From a checkpoint of a small sound classifier: log mel input, 18400 steps.
Rows from block 8, named by matrix and row number. Rows with one number belong to one channel. Each number is 128 + 32 x the weight over the matrix's rms, rounded and kept within 0 to 255. All counts start at 0.
# filt: filter width-3 conv, dilation 8 (model.blocks.8.filt.weight, 320x320x3), inputs 0-63, a 3 kernel for each
# gate: gate width-3 conv, dilation 8 (model.blocks.8.gate.weight, 320x320x3), inputs 0-63, a 3 kernel for each
# out: residual pointwise conv (model.blocks.8.out.weight, 320x320x1, transposed), outputs 0-159
filt.51 [135 134  96 142 112 170 107 158 154 124  56 140 167 122 123 154 160 102  84 134 126 154 130  91 161  86 107 124 124  78 138 178 152 165 175 142 114 143 157  80  98 119 127 105 185 138 123 137 150 135 135 101  85  97 156 170 113 162 168 122 117 130  62 151 141 103 129 187 139 116 130 121 115 104 157 147 148 183 109 114 116 145 185 154 187 198 168 146 162  91  81 130 132 144 151 150 139 162 120 152 140  71 107 119 154 189 179 172 118 120  83 131 103  81 123  64 140 174 133 152 141 124 122 153 148  63  88  76  83 141 143 181 120 131 160 141 154 149  92  95 109 152 177 142  86  85 102 202 117 112 136 148  89 147 141 117 138 106 143 148 124  85 142 125  60  81 147 126 101 128 109 154 151 108  98  68  99 107 109  93 126 111 124  94 104 143 107 128 148 158 147  90]
gate.51 [119 209 162  72  99  97 141 106 113 161 107 151  76 125 142 171 193 150 127 118 133 105 159 134 154 156 157 113 159 173 129  64 129 138 133 108 178 114 129 155 154 179 150 103 130  34 133 127  64  95  87 109 127  95  78  82 116  98 136 129 193 189 186 143 125 119 152 145 113 182 154 145  77  59  89 103 118 123 107 129 151 126 142 121 176 145 141  89 159 137 190 135 140  97 154 114  87 105  98  74 129 131 110  41 147 106  90 110 129 189 158 135 163 154 101  90 114  78 101  98  96  87  86  88 153 131 112 123 136 136 101 126 119  77 117 115  88 100 149  90  98  79 153 118 151 109 141 147 216 164 124 124 131  68 118 109  46 130 128 125 140 137 102 135 151 171 132 171 148  90 114  73  74  90 165 133 157 142 172 138 175 134 144 103 112  96 139 113 128  66 125 111]
out.51 [108 136 176 114  71 134 114  99 128 111 102 147 153 167 125 142 158 153  80 127  76  78  28 132 148 165  69 125 136  67 100 132 100 135 105  99 151  67 134 115  50 132 135 156 121 105 119 160  93 132  53 106 133 121 122 108 103  82  90 114 125 121 182  96 118 191  72 162 118  90 170 100 138 101 160  59 121  71 138 151  67  79 105  69 151 114 105 141 125  79 103  60 113 146  77 128  84 114 152 151 113 118 160 171  74  75 100 112 113 152 115 149 163 133 131 126  67 149 133  95 137 145 161 166 128  82 188 111 114  88 129 150 197 114 104 109  91 138  63  94  59  44 138 134 115 142  97 197  50  76 141 101  97 108 149 152 114 108 109  61]
filt.52 [155 170  60 104 128 149  94 114 171 104  81 195 113 112 153 160 154  59 160 175 126 158 148  10 149 123 135 134 128  59 104 133 139  92 123 107 123 108 180 153 107 155 129 120 127 131 139 119 114 155 125 169 150 174 119 127  88 102 124  41 136 108 107 118 139 110 157 173 106 128 108 138 130 122 147  95 113 119 157 146 135  96 119  31 107 121 113 152 149 110 153 148 148 165 149  77 128 153 130 146 170  56 118  98 156 101 122  88 134 168  85 152 151  89 119  92 201  88 125 108 110 142 110 154 145  80 159 116 169 124 117 169 140 102 125  79 128 108 124 107 129 111 111  75 114 151 172 116 119  82 160 144  84 152 137  61 138 145 127 131 142  28 136 130  57 192 168 156 147 141 183 129 127  95 140 109 135 130 147 145 141  98 146 148 130 188 146 106 180 149 167  27]
gate.52 [171 143 185 104 106 133 125 135 114  60 141 124 101  47  61 157 156 153  95 121 123 196 127 142 138 129 133 201 152 142 124  84  76 129  98  61  65 135  87 129 161 143 104 140 114 144  76 127 134 101 110 108 131 150 154 107  92 188 134 118 161 157 153 112 145 154 122  89  69 105 156 120  92 108 103 122 123 107 160 133 143 179 102 105 146 134  81 138 106  98 134 131 120 203 149 134 134  97  95 185 126 111 109 106  78 172  95  61 178 139 200 180 140 176  48 119 110 117 109  87 176 128 123 171 129 117 107 118 154 108 123 110 136 150  95 146 145  72 116 179 156 148 138 107 102 132 154 153 133 162 160 129 160 192 125  99 117  90 127 182 147 136 187 132 127 143 108 151  71 120 110 155  94  66 102 159 158 136 133 153 125 152 107  86 101 155  95 148 122 189 118 127]
out.52 [132  83 105 132 118 205  74 107 147 155  76  90 153 210 140  54  16 213  43 123 141 140 129 170 119 132 109 171 104 155 100 127  48 110  97  77  82  97  80  86 111 152 174 115 209  96 214  59  83 115 170 120  65 117 127 143 111  68 188  92 190  78 226 144 193  99  80 194 103  89 168 108 148 174 102 114 196  85 132 112 154 149 109 130 177  94 160 143 147 116 120 135 148 139 144 168  57 126 117 146  18 213  50  91  73 103 221 121 128 111 177  97 169 227 147  53 169 123  89  59  61 193 232 128  76 132  76  52 133 139 160 126 101 127 100  56 125 108 108 149  87 178  94 124 153 105 199  65 173 143 103  47 108 223 118 149 121 105  84 124]
filt.53 [146 128 126 194 212 160  83 108 120 110  91 118 130 152 112 137 114 134 105 112 107 163 162 142 155 127 166 111 148 100 117 154 134 122 136 128  93 105 144  97  58 119 114  88 144 158 182 141 166 161 177 118 113 115 143 179 131 134 144 112 124 103 102 171 149 126 124 138 111  85  84 108 125 129 142 127 123 130  93 136 142 126 137  87 122 138 135 121 180 108  53  46  69 145 156 156 108 150 112 157 214 140 114 153  82 114 126 124 148 132  93 159 159 121 133 126 140 135 186 141 165 182 131 144 196 142 104 111 127 107 140 164 107 111 106 113 169 132 152 156 128 145 187 128 137 102 117 165 131 150 141 133  93 170 223 151 146 187 149 154 147 121 145 185 133  83  80  98 115 126 143 133 173 119 131  82 120 114 144 100  97  85 115 112 108 130 106  71 135 175 190 127]
gate.53 [164 214 154 138 172 166 132  81 123 116 149 153 133 119 127  84  93  90 188 127 138 137 155 138 141 156 114 159 119 170 167  86 147  87 105 163  86  86  92  86 112 109  83 142 112 137 158 188 158 176 166 130 135 146 194 124 173 139 112 140 200 140  96 172 119  94 149 113 125  88  54  95 161 121 122  44  77 146 135  75 123 119 108 154 107  71  67 167 124 147 112  56 116  97 123 101 185 123 167 182 153 142 158 102 137 129 111 148 165 149 148 188 179 118 110 135 101 127 120 181 195 142 111 165 127 162 129 100 156  79  94  89 103  97 115 131  84 136 137  90 108 156 141 135 200 146  89 129 174 113 179 117  81 179 142 132 121 138 177 156 117  99 167 105 159  94  52 114 135 148 105 193 110 156 134 173  95 181 144 136  68  66 109 116 152 176  88 109 104 160 143 138]
out.53 [143 113 142  69 102 124 180 134  77 165 133 157 129 102  92 125 137 205 116 109 130 105 133 151 168 157 184 144  42 137 194 175 148 137 131 133  94 102 149 148 106 157 220  99  97 163 160  89 115 100  92 101 184 151 120 167  97 164  64 133 135 127 157 158 143  69 133 123  89 140 107 113 158 164 125 126 122 198  61 153 187 120  91 104 132 108 169 136  85 151 167 135  87 158  73  66  83 134 116 184  96 118  81  86 153 194  93  88 169 158  99  92  82 147 186 157 128 146 110 132 115 132 113 131 101 198  93 130 170  92 208 123 136 102 124 163 164 135 145 130 143 110  97 151 154 151  92  63  94 176 179  81 123  79 123 131 163  83 153  82]
filt.54 [ 72  82  95  98  76  90 144 117 101 175 132 151 124 134 128 101 134 137 138 131 103  75 110 139 147 138 105  41  79  95 129  88 109 162 182 138 207 173 168 173 188 164 171 194 182 109 109  94 143 109  92 156 132 115  87 123 114  81 151 146 129 116 123  71  97  98 130 142 136 147 165 171 131 145 116 113 158 160 121 100 130  45  87 105  74  94 105 114 111 103 125 141 138 116 141 110 116 106  96  60 121 101  91 146 141  86  94  99  43  70 103  68  87 139 194 172 149 103 127 118  83  58 121  88 115  99 157 156 130 153 174 158 140 190 176  87 121 105 103  97 150  59 127 102 160  91  90 132 101 105  85  60 112  85 146 122 144 138 121  66 103 130  51 117  98 129 143 140 156 142 143 111 121 108 137 116 139 108  77  94 140 186 146 184 143 148 193 177 164  35 116 139]
gate.54 [173 211 126 126 124 135 152  96 153  82  93 147 150 141 126 166 226 174 124 121  89 179 248 112 125 108 147 173 142  92 161 124 128 148 133 145  83  94 149 100 129 149 105 114 143 124 107  59 122  90  94 125 127 124 158 133 107 160 195 164 125 108 124 104 149 156 153 124 120 124 124 121 117 113 105 128 134 160 174 121  71 184 168 129 144 123 146 144 131 115 143  99 124 179 190 140 160 136 126 184 166 103 171 147 138 175 126 116 138 135 102 149 170  93  44  85  91 135 141 129 147 137 129 158 133  91  66  83 113  98 131 146 117 153 179 109 114 136 173 176 159 124 136 155  82  89  86  98 136 156 164 189 136 139 147 113 129 118  55 182 228 151 152 146  93 187 150 147  83  92 154 155 138 102 116 139 134 128  71 105 111 120 140  85 119 115  85  93 146 182 204 125]
out.54 [134 110  81 107  97 137 121 167 173 128 111 149  81 124 128 202 133 109 118 107 102 113 152  94 102 134 136 133 148 152 123 154 156 159  92 145 144 156 101 120 153 140 113 102 110 127 114  99 110 136 119 169 182 102 141 105 131 132  99 127 113  99  96 159 166  97 166 129  95 108 168 152 171 176 138 149 180 141 141 106 166 132 125 130 104 114 141 174 127 173 158 178 114 138 100  99 137 166 116 137 165  93 127 146 145 150 126 151 140 146 110  97 126  90 131 170 175 173 109 121 150 148 125 145 154 113  90 161 168 110 127 133 127 117 116 176 149 125 156 124 115 143 141 136 152 132 100 134 128 131 110 127 124 101 120  89 126 139 144 185]
filt.55 [141 205 155 172 156 120 144 111  94  99  90 110 150 116 121 127 146 156 100 127 101 135 195 173  99 124 197 147 160 165 113 106 113 150 117 124 115 106  79 105 122 102 138 137 106 159 176 155 141 142 141 112 117  99 147 152 146 145 133 151  89 120 184 127 160 185 121 137 133 126 129 117 164 139  71 175 129 120 118 136 130 147 125 170 142 130 185 143 159 162  75  80 106 167 170 131 157 124 114 161 194 196 103  92 120 120 123 151 137 171 176 149 182 159 140 117 119 205 137 104 134 135 163 159 186 179 113 128 125 170 149  90 119 126  98 171 123 126 131 126 158 174 146 134  83 121 145 132 133 165 100 116 164 163 188 191 189 172 139 135 164 165 147 168 183  55  84 114 148 141 117 141 139 147 101 109 134  85 100 117 128 115 110 110 121  66 100  96  80 146 190 190]
gate.55 [ 80  81  88  66  53 100 162 137 131 122 114 156 168 141 173 143 150 120 171 165 134  68 115  96 104 141 133  96 158 122 142 132 109 180 135 110 218 181 159 176 184 151 142  62 119 119 110 108 127 117 119 163 141 151  96 135 113 147 146 118 117 154 146  63 104 101 168 143 142 156 146 129 113 121 112 134 103 102 138 166 150  77 127  89  87 119  99 106 178 139 148 181 173 114 127 119 106 128 123  81 134  92 129 167 140 100  86 103  50 104 108  37 126 119 149 126 142  98  99 109  49 112 141 113 173 132 161 155 148 155 127 119 153 146 139 123 139  95 123 128 161  95 129 112 129 133 139  65 118 111  79 135 119  67 135 101 123 106 106  76 137 124 113 170 141 163 181 175 183 182 161 103 137 118 134 121 136 108 174 134 195 184 155 148 115 160 177 166 158  82 123 105]
out.55 [136 117 126 148 131 106 152  99 143 137 132 125 118 134 127 143 168 112 121 101 102 104 115 141 150 118 139 169 170 103 131  98 135  92 101 143 127 118 128  92 128 104 161  87 112  98  86 110 169 115 130 120 161 132 116 135 131 109 135 141 125 150 108  73  99 162 146 151 183 134 142 141 129  96 134  91 102 147 103  82 101 118 122 116 159  84 100 123  89 103 140  82 151 150 127 146 117 124 150 169 183  95 146 115 120 101 122 133 105 103 152 204 142  83 133 128 123 138 119 117 153 129 117 114 117  95 175 164  89  82  96 162 122 173 139 125 122 113  99 118 108  75 133 119 108 118  96 172 140  83 140 155 132 126 104 164 138 122  98  98]
filt.56 [ 95  83 150 117 116  90 160 153 114 117 138  80 134 143 142  90 101 146 194 140 178 100  68 153 113 168 123  96  62 173 164 128 186 127 163 156 174 183 127 113 141 110 125 148  75 106 120 115 136 154 130 141 143 132 155 130 198  98  81 156 147 137 156 144 127 130 178 173 180 132 124 111 144  70 113 102 115 108 144  27 149 128 113 181 127 129 129 143 137 209 189 137 197  96  94 139 164 123 186 133 108 199 164  70 147 133 137 148  88  74 124  86  60 120 131 146  85 125  63 118 128 114 145 126 105 195 125 140 121 162 141 120 119 114 121 127  83 136 151  95 146 102 115 143 172 155 128 111 129  95 145 112 156 112  81 162 119 101 134 134  99 169 115 106 184 197 146 193 190 199 164 148 133 186  95 148  95 135 121 159 145 149 138 125 146 112 146 159 116 118  84 184]
gate.56 [156 216 147 119 146 146 170  88 103  83 115 156 101 174 150 145 132 126 115  75 102 142 183 132  87 170 122 144 162 135 123  64 116 169 121 104 121  74  79 130 122  93 124  90 129 144 174 163 111 143 123 103  99 124 149 108 110 170 129 116 144 163 138 100 136 152 135 117  93 152 108 115 162  83 127 153  90 115 176 107 166  99 143 134 137 113 133 149 173 106  90  73 119 227 171 107 148 124 104 172 155 110 117  87 164 112 100 139 138 196 195 161 180 176  94 127 158 177 123 133 110 147 149 185 172 119 146 140 128 159  78  98 144  88 101 178  85 116 132  45 122 166 146 136  61  99 118 138 195 153  83 133 136 194 187 140 173 175 135 137 140 107 177 161 114  74 117 126 139  89  96 157 121 115  64 142 131  85 179 165 155 132 110 109 116 131 127  98  84 152 159 116]
out.56 [104 121 142 172 167  97 141 115 108  85 199  95 117  73 135 153 169 107 188 146 159 142 165 105  61  69 117  62 145 107 100  67 176  53 165 185 141 142 153 143 166  82  93 151 105 126 103 161 171 130 186 106 107 119 110 131 210 164 108 133  89 144  97 145  81 130 132 136 164 124  50 112  97 113 114 140 100  93 214 136  98 127 185 160 137 156 138 144 148 105  66 136 162  77 163 133 168 142 169  72 160 146 200  80 177 122 108 117  98 128 169 166 104 105 113 131 119  74 175 173 109 101 118 149 145  89 134 136 119 189  89 124 123 171 190  98 133 129 150 158 183 140 126 113  73 125 128 141 118 108 175 223 146 117 111 118 124 179 148 143]
filt.57 [114 152 170 132 134 123  98 126 132 207 114 105 163 176  70 103 121 137  75 127 122 109 133 155 157 139 112  84 158 164  66 112 106  51 103 112 125  98 127 131 108 156 184 113 124 136 167 131 153 131 100 101 115 136  75 155 128  82 111 155 153 147 137 105 137 132 101 133 101 128 125 147  78 125 162  97 143 161  89 137 175  78 122 111 132 163 169 109 177 150 114 156 174  57 120 169  37 164 126 112 151 162  59 132  93 145 122 115 164 180 147 149 159 131 193 123 121  64 119 145 112 141 119  93 172 167 132 154 179  83  97 130  88  77 121  37 123 144  42  93 130  77 124 131 182 149  90 188 194 152 163 140 140  77 139 141 115 166 159 103 143 170  94 172 175 126 118 152  78  76  75  89 149 135 213 131 104 137 148  87 116 120 140 137 114 116 128  94 134 109 156 170]
gate.57 [132 149 152 147 139  75  65  73  26 187 142 144 135 142 133  58  81 129 152 150 165 119 140 134 160 161 154 148 173 161  74 121  76  70  58  42  95  85 114 125 111 147 110  80 104 160 160 107 128 141 100 156 124 139 102 141 132  78  70 127 135 183 197 141 143 120  91 100 126  95 108 108 130  92  77  88  50  72 132 170 154 119 149 109  99 152 144 139 160 157 113 165 184 114  81  80 120 159 117 146 161 147 114 133 121 114 143  86 122 165 138 168 184 158 194 126 116 115 108  50 144 164 148 139 149 141 145 119 128  95  88  52 121  96 117 106  60  80 147 131 156 113  96  91 162 164 154 149 119 136 131 190 181 140 120 126 157 144  77  77 117 139 146 165 144  97 163 169 129 136 109 133 137 115 162 183 189 121 153 175 110 102 149 147 137 150 116  95 113 132 147 142]
out.57 [122 207 140 110 118  97  86 112 169 179 169 110  93 106  85 188 171  99 154  58 112  83 142  85 161 126 158  91 169 184 102  93 142 178 139 166 154 103 118 139 122 169  90  92  71 120  96  75 173 112 112  94 192  75 158 118 139 137 125 174  43 114  71  95  79 115 198 143 118  84  99 173 103  94 107  65 130 132 109 143 115 122  99  84 137  85 102 152 103  98 140  89 106 162 156  97 110 150  96 117 152  82 112 146 128 103  99  90 157  99 151 135 146  69 131 163 143 136 125 152 180  96 116 185  95 143 117 157  97 128 111 157 174 136 125 124  81 150 130 127 131 121  84 140 167 171  87 125 206  87  86 158  77 104  87 100 135 162  67  79]
filt.58 [155  88  85 100 125  86 128 145 122  64 131 147 138 158 151 200 142 150 134  77 143 155 129 105 128 152 157 151  75  71 102  99 101 157 203 157 138 177 185 127 137 136 142 213 190  99  74  57 110 140 107  99  98 101 161  94 120 196 169 159 154  92 162 143 130 128 173 137 156 150 143 149 122 110  86 165 185 112 149  95  63 137 111  85 121 129 125 153  71 106 140 102 171 154 160  89 151  91 122 175  77  96 108  95 111 134 153 107 132  96 102 126  93 117  77 134 103 139 142 121 136  90  81 157  85  91 121 107 119 140 178 140 140 144 128 164 142 134 160 121 140 182 166 118  99 110 128 138 170 146 138 109 123 177 113  83 121  80  46 165 126 142 165  86  90 124 117 148  99 122 170 167  96 108 100 130 133 114  80 134 163 136 132  98 128 122 143 173 153 195 116 113]
gate.58 [166 149 159 172 124 202 163 184 143  97  95 140 121 159 136 104 137 130 135 134  68 151 132 141 124 153 133 141  84 112 155 142 101 127 174 145  91 150  86  57 105  82 125 155 145 157 121 144 146 139 159 105  98  80 170 134 120 134 177 155 110 112  98 152 131 143 142 143  78 100 140 101 147 153 136 145 151 171 108  95  79 174 144 144 146 110 155 127  98  88  98  71  30 145 164 162 152 125 118 170 134 116 141 131  85 159 143 155 154 108 155 147 103 129 112 106 129 147 167 162 166 106 155 146 109 114 102 129  92 113 162 136 102 119 118 163 182 148 123 103  83 156 177 149 145 111 109 147 188 171 133  90  92 183 156 138 151 144 140 137 135 143 145 108 113  97  75  63 137 148  89 171 129 109 112  79  89 101  68 103  80 142  76 112 108  97  72 142 100 168 143 143]
out.58 [159 161 152 181 123  91 130  99 106  71 122 169 146 132 186 144 158 121 117 129 126  92  81 138 136 139 101  64 125  73  69 122 115  83 105 119 130  95 199 176  89  53 110 172 153 151  77 148 108 114  26 119 128  60  51  77 101 113 120  94 139 182 195  97 107 160  51 106 165 189 137 113 156 114 178  92  84 106 153 171  82  82 175 110 126 151  88 115  77  78 136  73 154  81 119 113 119  73 157  99 123  89 158 166 116 102  94 108  62 178 121 182 108 105 148 143  49 164 123 142 175 112  80 158 128  95 164 103 110 131 121 101 187 141 176  83 136 124  53  79  99  61 154  93  80 150 134 201  67  71 197 119 205 121 181 164  65 124 125 106]
filt.59 [126 132 152 120 118 126 146 144 171 144 174 150 101 136 133 147 153 154  90  61  87 131 137 142 129 152 131  86  51 111 128 104 128 128 114 130 134 172 134 121 155 134 168 215 143  95  48 110 124  89 103  71  66  77 123  92 147 148 170 181 132 176 158 145 156 149  98  87  98 139 173 153  96 116 116 159 146 182  88  74 111 112  98 145 149 143 147 110  50 143 119 108 115 121  96 125  93  44 116 105 101 134  98 134 163 155 126 133 140  94 124 131  90 134 137 140  95 154 120 133  86  86  90  95  59 141  90  88 103 123 123 135 114 165 181 116 115 128  72 102 142 146 140 157 123 145  90 150 169 158 136 138 141 123 111 133  98  92 117 123 171 162  88  75 129 122 145 121  95 137 120 103  62 120 128 196 126 111 100  77 125 155 161 117  99  91 147 174 153 126 147 161]
gate.59 [117 115 135 104  99  88 140 103 132 161 145  84  86 102 124 128 151 138 156 131 164 108  86 118 133 110  94  97  98 123 103  99  98 110 122 126 153 146 137 147 156 162 129 134 115  79 102 120 130  98  81 158 161 161  94  89 105 105 113 120 125  79 100  92  92 105 138 154 166 135 133 150  94  77  87 102 109 111 120  99 130 104 123 146  90  95 114  68 104 114 158 147 153  91  66 102 132 125 132  63  70  97  71  90  81 119 106  94  98 108 115 113  98  89 143 117  81 102  93  84 124 100 100  53  86  98 112 113 145 104 112 117 127 133 162 107 109 110 132 159 151  49  68 102 143 109  94  82  99  85 134 100 131  57  39  78  83  69  87 114 101 115 100  91 105 171 149 142 170 193 164  73  66 100 192 157 119 131 146 134 135 147 158 179 172 167 145 152 152  73  72 115]
out.59 [165  77 147 160 143 130 197 143  85 113 130 133 134 131 152  94 106 151 116 136 158 153 172 186 126  92 181 107 140 110 153 133 117  95 137  77 141 145 153 140 123  87 170 129 107 128 148 118 115 159 146 118 105 155 103 130 145 120 164 105 199 131 157 155 162  83  90 143 170 139 146  96 152 117 120 161 114 121 146 148 177 182 129 163 140 138 158 105  85 151 151 130 184  87 110 143 115 139 122 156  79 186 137 117 115 119 119 109  94 119 150 126 108 192 158  89  79 157 148 137 103 163 128  98 126 134  88 108 128 118  99 113 105 136 144 124 174  82 153 142 154 206  93 132 112  97 180  68 198 167 149 107 158 142 128 125 132  84 137 147]
filt.60 [149 133 103  96  76  86 133 171 146 120 140 145 159  82  72 106 130 144 142 134 124 142 164 106 163 118 108 136  78  56 140  92  72 132 171 131  94 164 196 136 156 163 108 199 194 135  92  47 121 104  51 164 113 145 143  85  63 118 181 125 154 129 115 116 113 140 169 125 102 115 144 183  66  85  90 139 167 162 155 116 102 160 179 127 119 126 110 150  72  64 170 161 141 124 135 135 138  46  51 126  97  83 104 124  92 125 154  89 145 116  90 123  92  79  85  98 131  83  90 101 157  90  71 140  73  55 127 118 146  92 167 164 124 173 185 112 136 130 108 100 167 100 155 132 123  90  63 136 120 104 101 122 104 120  87  90 120  73  57 128 131  76 131  68  38 174 180 135 118 102 138 140 105  63 108 138 161 153  72  80 130 167 190  90  91 112 130 167 204 119 138 102]
gate.60 [156  99 121 114 129 113 135 191 181  83 116 138 131  67 137 112  97 137 136 113 136 166 117 130 134  50  69 180 105  92 175 109 126 173 180 152 111 163 143 103 139 136  86 176 119 180 114 125 175 120 105 109 136 151 187 103 119 147 184 175 152  70 102 106 113 132 136  95 119 123 167 154 127 182 172 137 191 162 170 150 114 198 126 140 153 131 114 170  62  98 131 130 129 108 150 118 179 111 135 160 116 100 149 154 134 162 130 114 122  66 109 131  76  79  78 145 126 165 167 141 130  82 111 160  81  89  65 111 134  75 177 125  81 164 149 176 184 161 100 139 136 135 116 145 140 108 115 105  56  95 135  74 133 137 122 132 159 141 145 145 110 144 166  96 100 159 143 163  96 100 102 194 105 116  85  95 132 150  76 105 122 149 160 110 140 144  99 154 165 151 109 132]
out.60 [134 177  71  98 134 102 123 143 196 161 136  59  96  89  91 159 162 100 168  95 119  72  72 110  95  79 133 121 136 145 150  99 136 151 123 132 153 126 163 110 156 138 119  81  63  59  81  98 139 118 141  96 136  98 137 165 110 140 128 163  80 114  70 109 145 118 168 159 103 118 124 134 123 129 127 133 133 111 102 106 145 174  89 110 149  89 141 126 124 115 129 127  95 156  57 108  76 164 110 130 168 126  83 120 148 141 107 133 134  74 142 125  82 100 131 144 111 128 169 128 130  71 113 183 121 161  97 141 144 134 102 199 127  76 114 170 119 157 146 167 136 142 150 145 149 130  93  98  89 128 144 199  78 129  78 116 155 154 108  88]
filt.61 [121 104 110 163 143 192 113 167 186 127 167 148 120 135 145 137 136  91 107  80  93 142 114 151 131 139  81 138  78  99 139 102 138  99 140 125  99 163 120  97 155  96 138 185 179 109 105 160 138 131 184  84 122  80 151  74 140 134 119 128 139 117  60 178 124 130  86  76  78 110 152 112 138 142 209 133 170 174 131 109 114 140  84 116 176 124 138 125  63  77 115  92  68 100 133 128 130  73 125 146 102 124 129 128 129 165 127 194 157 103 110 153  99 100 103 193 159 153 143 207 172 105 130 130  70 106 103 138 104 127 165 177 108 150 131 150 144 156 128 121  87 129 133 162 137 128 140 131 142 127 163  89 113 142 113 140 107 130 176 159  96 121 139  65 112 118  99  86  96 128  77 140  95 144 128 136 105 139  66  61  96 147 110  76 119 136  92 169 116 140  98 137]
gate.61 [118  77 130 110  98 120 135 161 120 108 181 140 140 148 181 139 142 127 140 155 134 119  81 152  98 124 144 140  70  97 165 121 148 126 125 122 131 187 141 145 181 128 112 177 130 128  81 128 106  88 136 173 130 136 147  51 148 127 121 160 101 122 122  72  86 110 155 155 119 150 168 135 126 120 160 136  77 117 160  85 114 119  70 123 104  97 123 163  79 129 157 135 100 157  90  91 179 131 115 119   8 116 166 100 142 114  88 133 141  93 125 126  91 114 102 169 136 125  59 127 113  73 119 150  30 127 144 131 122 135 159 113 145 151 123 152 115 146 131 110  75 111  79 132 104 184 168 102 102 155 149 132 135 125  55 148 129 104 131 126 112 170 143  38 116 139 161 153 136 192 138 173  59 162  91 167 149 130 129 158 134 153 118 141 146 142 119 165 121 122  62 129]
out.61 [113 126 168 176 175  91 180 144 104  79 162 185 204  74 182  55 115 119 176 217 176 195 141 215 137 209  99 112 121  76  46 106 113 106 180 156  53 151 140 209 100  75  93 208 150 211 149 225 117 187 112 123  81 179  77  59 196 134 152  83 176 146 180 161 177 106  81  58 158 148  91  79  80 102 165 198 102 126 171 217  77  75 160 155  75 192  81  16  79 133  58  97 155  84 134 147 144  89 143  88  54 135 170 171 153 135 140 102  95 174 111 145  69 167 120 148 115  90 206 163  72  84  96  42 174 100 141  62  86 182 101  51 168 141 151  43 161  60 143  34 162 167 126  73 109 130 211 160 136 149 126 116 209 167 197 140  76 131 184 155]
filt.62 [116 135 125  81  77  99 135 156 124 101  76 144 126 136 153 204 178 128 130 162 136 113 139 130  76  99 157 128 173 163 118 142 155 191 185 114 182 136 117 178 146 100 142 115  87  57 116 120 106 113 129 149 130 130 118 154 155 154 176 127 117 120 168  95 100 113 176 162 140 171 168 119 109 133 121 158 169 100 111 168 159 124 136 137 102 136 139 148 173 160 195 191 195 159 180 100 133 162 154 104 146 123 128 133 139 115 134 165  85 127 141  77  98 130  87  62  85 133 148 131  68  95 132 126 172 140 160 154  99 157 149  99 149 156 106 121 143 118 130 128 136 111 153 130  71  50 143 113 131 139 114 111 149  87 140 126 112 129 122 135 168 151 120 169 150 177 159 202 150 106 133 106 155 148 110  67 137  77  85 173 201 161 134 147 133 109 179 148 101 125 148 118]
gate.62 [156 154 130 113 132 144 125 130 152 128  47  96 124 139  94 103 117 112 114 158 106 160 197 141 121 127 128 127 172 113 127 183 134 103 110 128 115  98 129 152  83  97 151 128 145 163 177 133 145 166 176 139 106  90 130 185 149 129 132 121 162 156 117 106 146 113 100 161 117 114 111 116 132 122 139 116 101 115 135 149 118 109 154 119 111 139 144 106 142  94 133 134 103 140 159 152  93 145 110 167 234 143 163 110 108 135 167 136 127 152 111 157 186 129 136  72 125 122 153 165 130 158 165 147 172 127 118  71  43 145 129 164 171 143 109 124 145 162 133 171 118 141 186 166 101 113 114 129 128 141 122 188 129 185 215 146 139 171 121 142 176 145 134 172 118 133 124 112 120 131 123 143 192 137 160 100 114  86 120 125 124  87  99 133 101 121 147  86 128 162 212 139]
out.62 [ 96 117 148 126  96  99 131 119 150 123 118 158 130 169 123 124 135 110 127 147 100 141 123 135 141 168 132 170 123 137 153 139 129 152 150 120 144  96  93 146 102 182 138 120 144 140 118 121  80 116 116 172 136 133 176 116  88 123 100  93 117  95 136 115 122 164 117 142  81 135 133 169 137 143 116 133 178 136 110 127 119 117 110 137 126 103 135 193 124 148 150 171  94 167 130 113 133 125 107 143 137 108  89 127 138 120 128 164 135 159  79 116 132 135 140 148 141 138  93 138 148 161 142 131 131 118 103 135 147 116 197 122 153 118 106 130 117 108 111 115 116 112 114 153 139 125 113 115 156 105  79  99  91 122 127 131 183 170 122 151]
filt.63 [107 143 118 173 196 132 102 103  83 117 123 113 154 172  97  64  68 115 118 115 165 112 148 120 110 144 131 181 167 148 133 161 128 142 118 108  82  69 126 124 118 144 113  99 116 181 224 151 168 210 148 154 175 165 148 168 109 131  92 103  62  41  94 111  98  95 127 110 154  61  70  78 174 155 101 140 130  77 173 170 170 137 107 123  93  81  97 118 148 132  84  62 128 139 154 147 134 166 138 181 159 123 157 120  80 166 144 122 126 113 132 111 144 157 144 159 133 166 199 117 163 159 140 150 167 131 145 147 160 117 127 126 147 112 134 149 117  97 131 114 147 128 101 101 122  91  88 104 124  92 119 137 135 179 170 135 196 208 134  94 121  87 153 167 128 139 103 114  93 122 138 124 153 110 100  96 117 110 105 137 104  93 115 151 185 160  97  94 123 134 133  92]
gate.63 [150 119 126 102  94 134 121 146 147 155 161 140 131 122 165 154 128 126 115 121 103 138  99 130 159 128 106 104  69 126  67 101 123  89  99 146 128 159 133 162 192 159 162 180 148 111  92 136 104  98  87 124 135 109  46  43  92 122 126 169 143 130 128 128 115  99  96 105 123 119 139 119  69 107 139 103 132 165 112  95 116 115  86 148 123 111 126  80  55  93 130 136 106 157 122 137  54  49 106 111  82 111  85 107 144 101  79 114 154  97 118 141  98 125 121 157 139  53  53 112 105 111 129  87  63 109 168 150 161 120 130 123 140 183 167  74 120 160 143 121 121 112 103 154 129 135 101 176 151 139 131 120 111  99  88 130  79  78 125 138  95 129  82  63 107 134 133  77 121 108 109  75  61  95 178 169 152 133  98 112 146 153 154 134 137 105 142 181 140 123 111 141]
out.63 [145  97 150  88 129 151 141 132  88  98 125 156 146 145 152 126 145 124 128 171 108 119  72 141 155 137 131 111 109  90 125 164 140 138 122 120 113 105 149 137 151 131 158 132 145 151 114 198 120 131 114 160 138 170 117 125  99 125 100  97 146 143 140 147 142 145 130 125 139 118 151 106 148 130 165 121 133 135 115 136 112 121 150 144 115 151 135 134  90 159 111 153 127 124 148 147 150 116 120 160 138 123 175 146 100 134 105 137 110 170  93 132 143 135 152 154  88 158 133 130 109 130 136 105 157 119 171 155 138 117 131 101 108 155 164 153 153 141 118  96 105  96 140  83 107 133 142 168 108 131 126 127 149 123 166 124  98  93 148 114]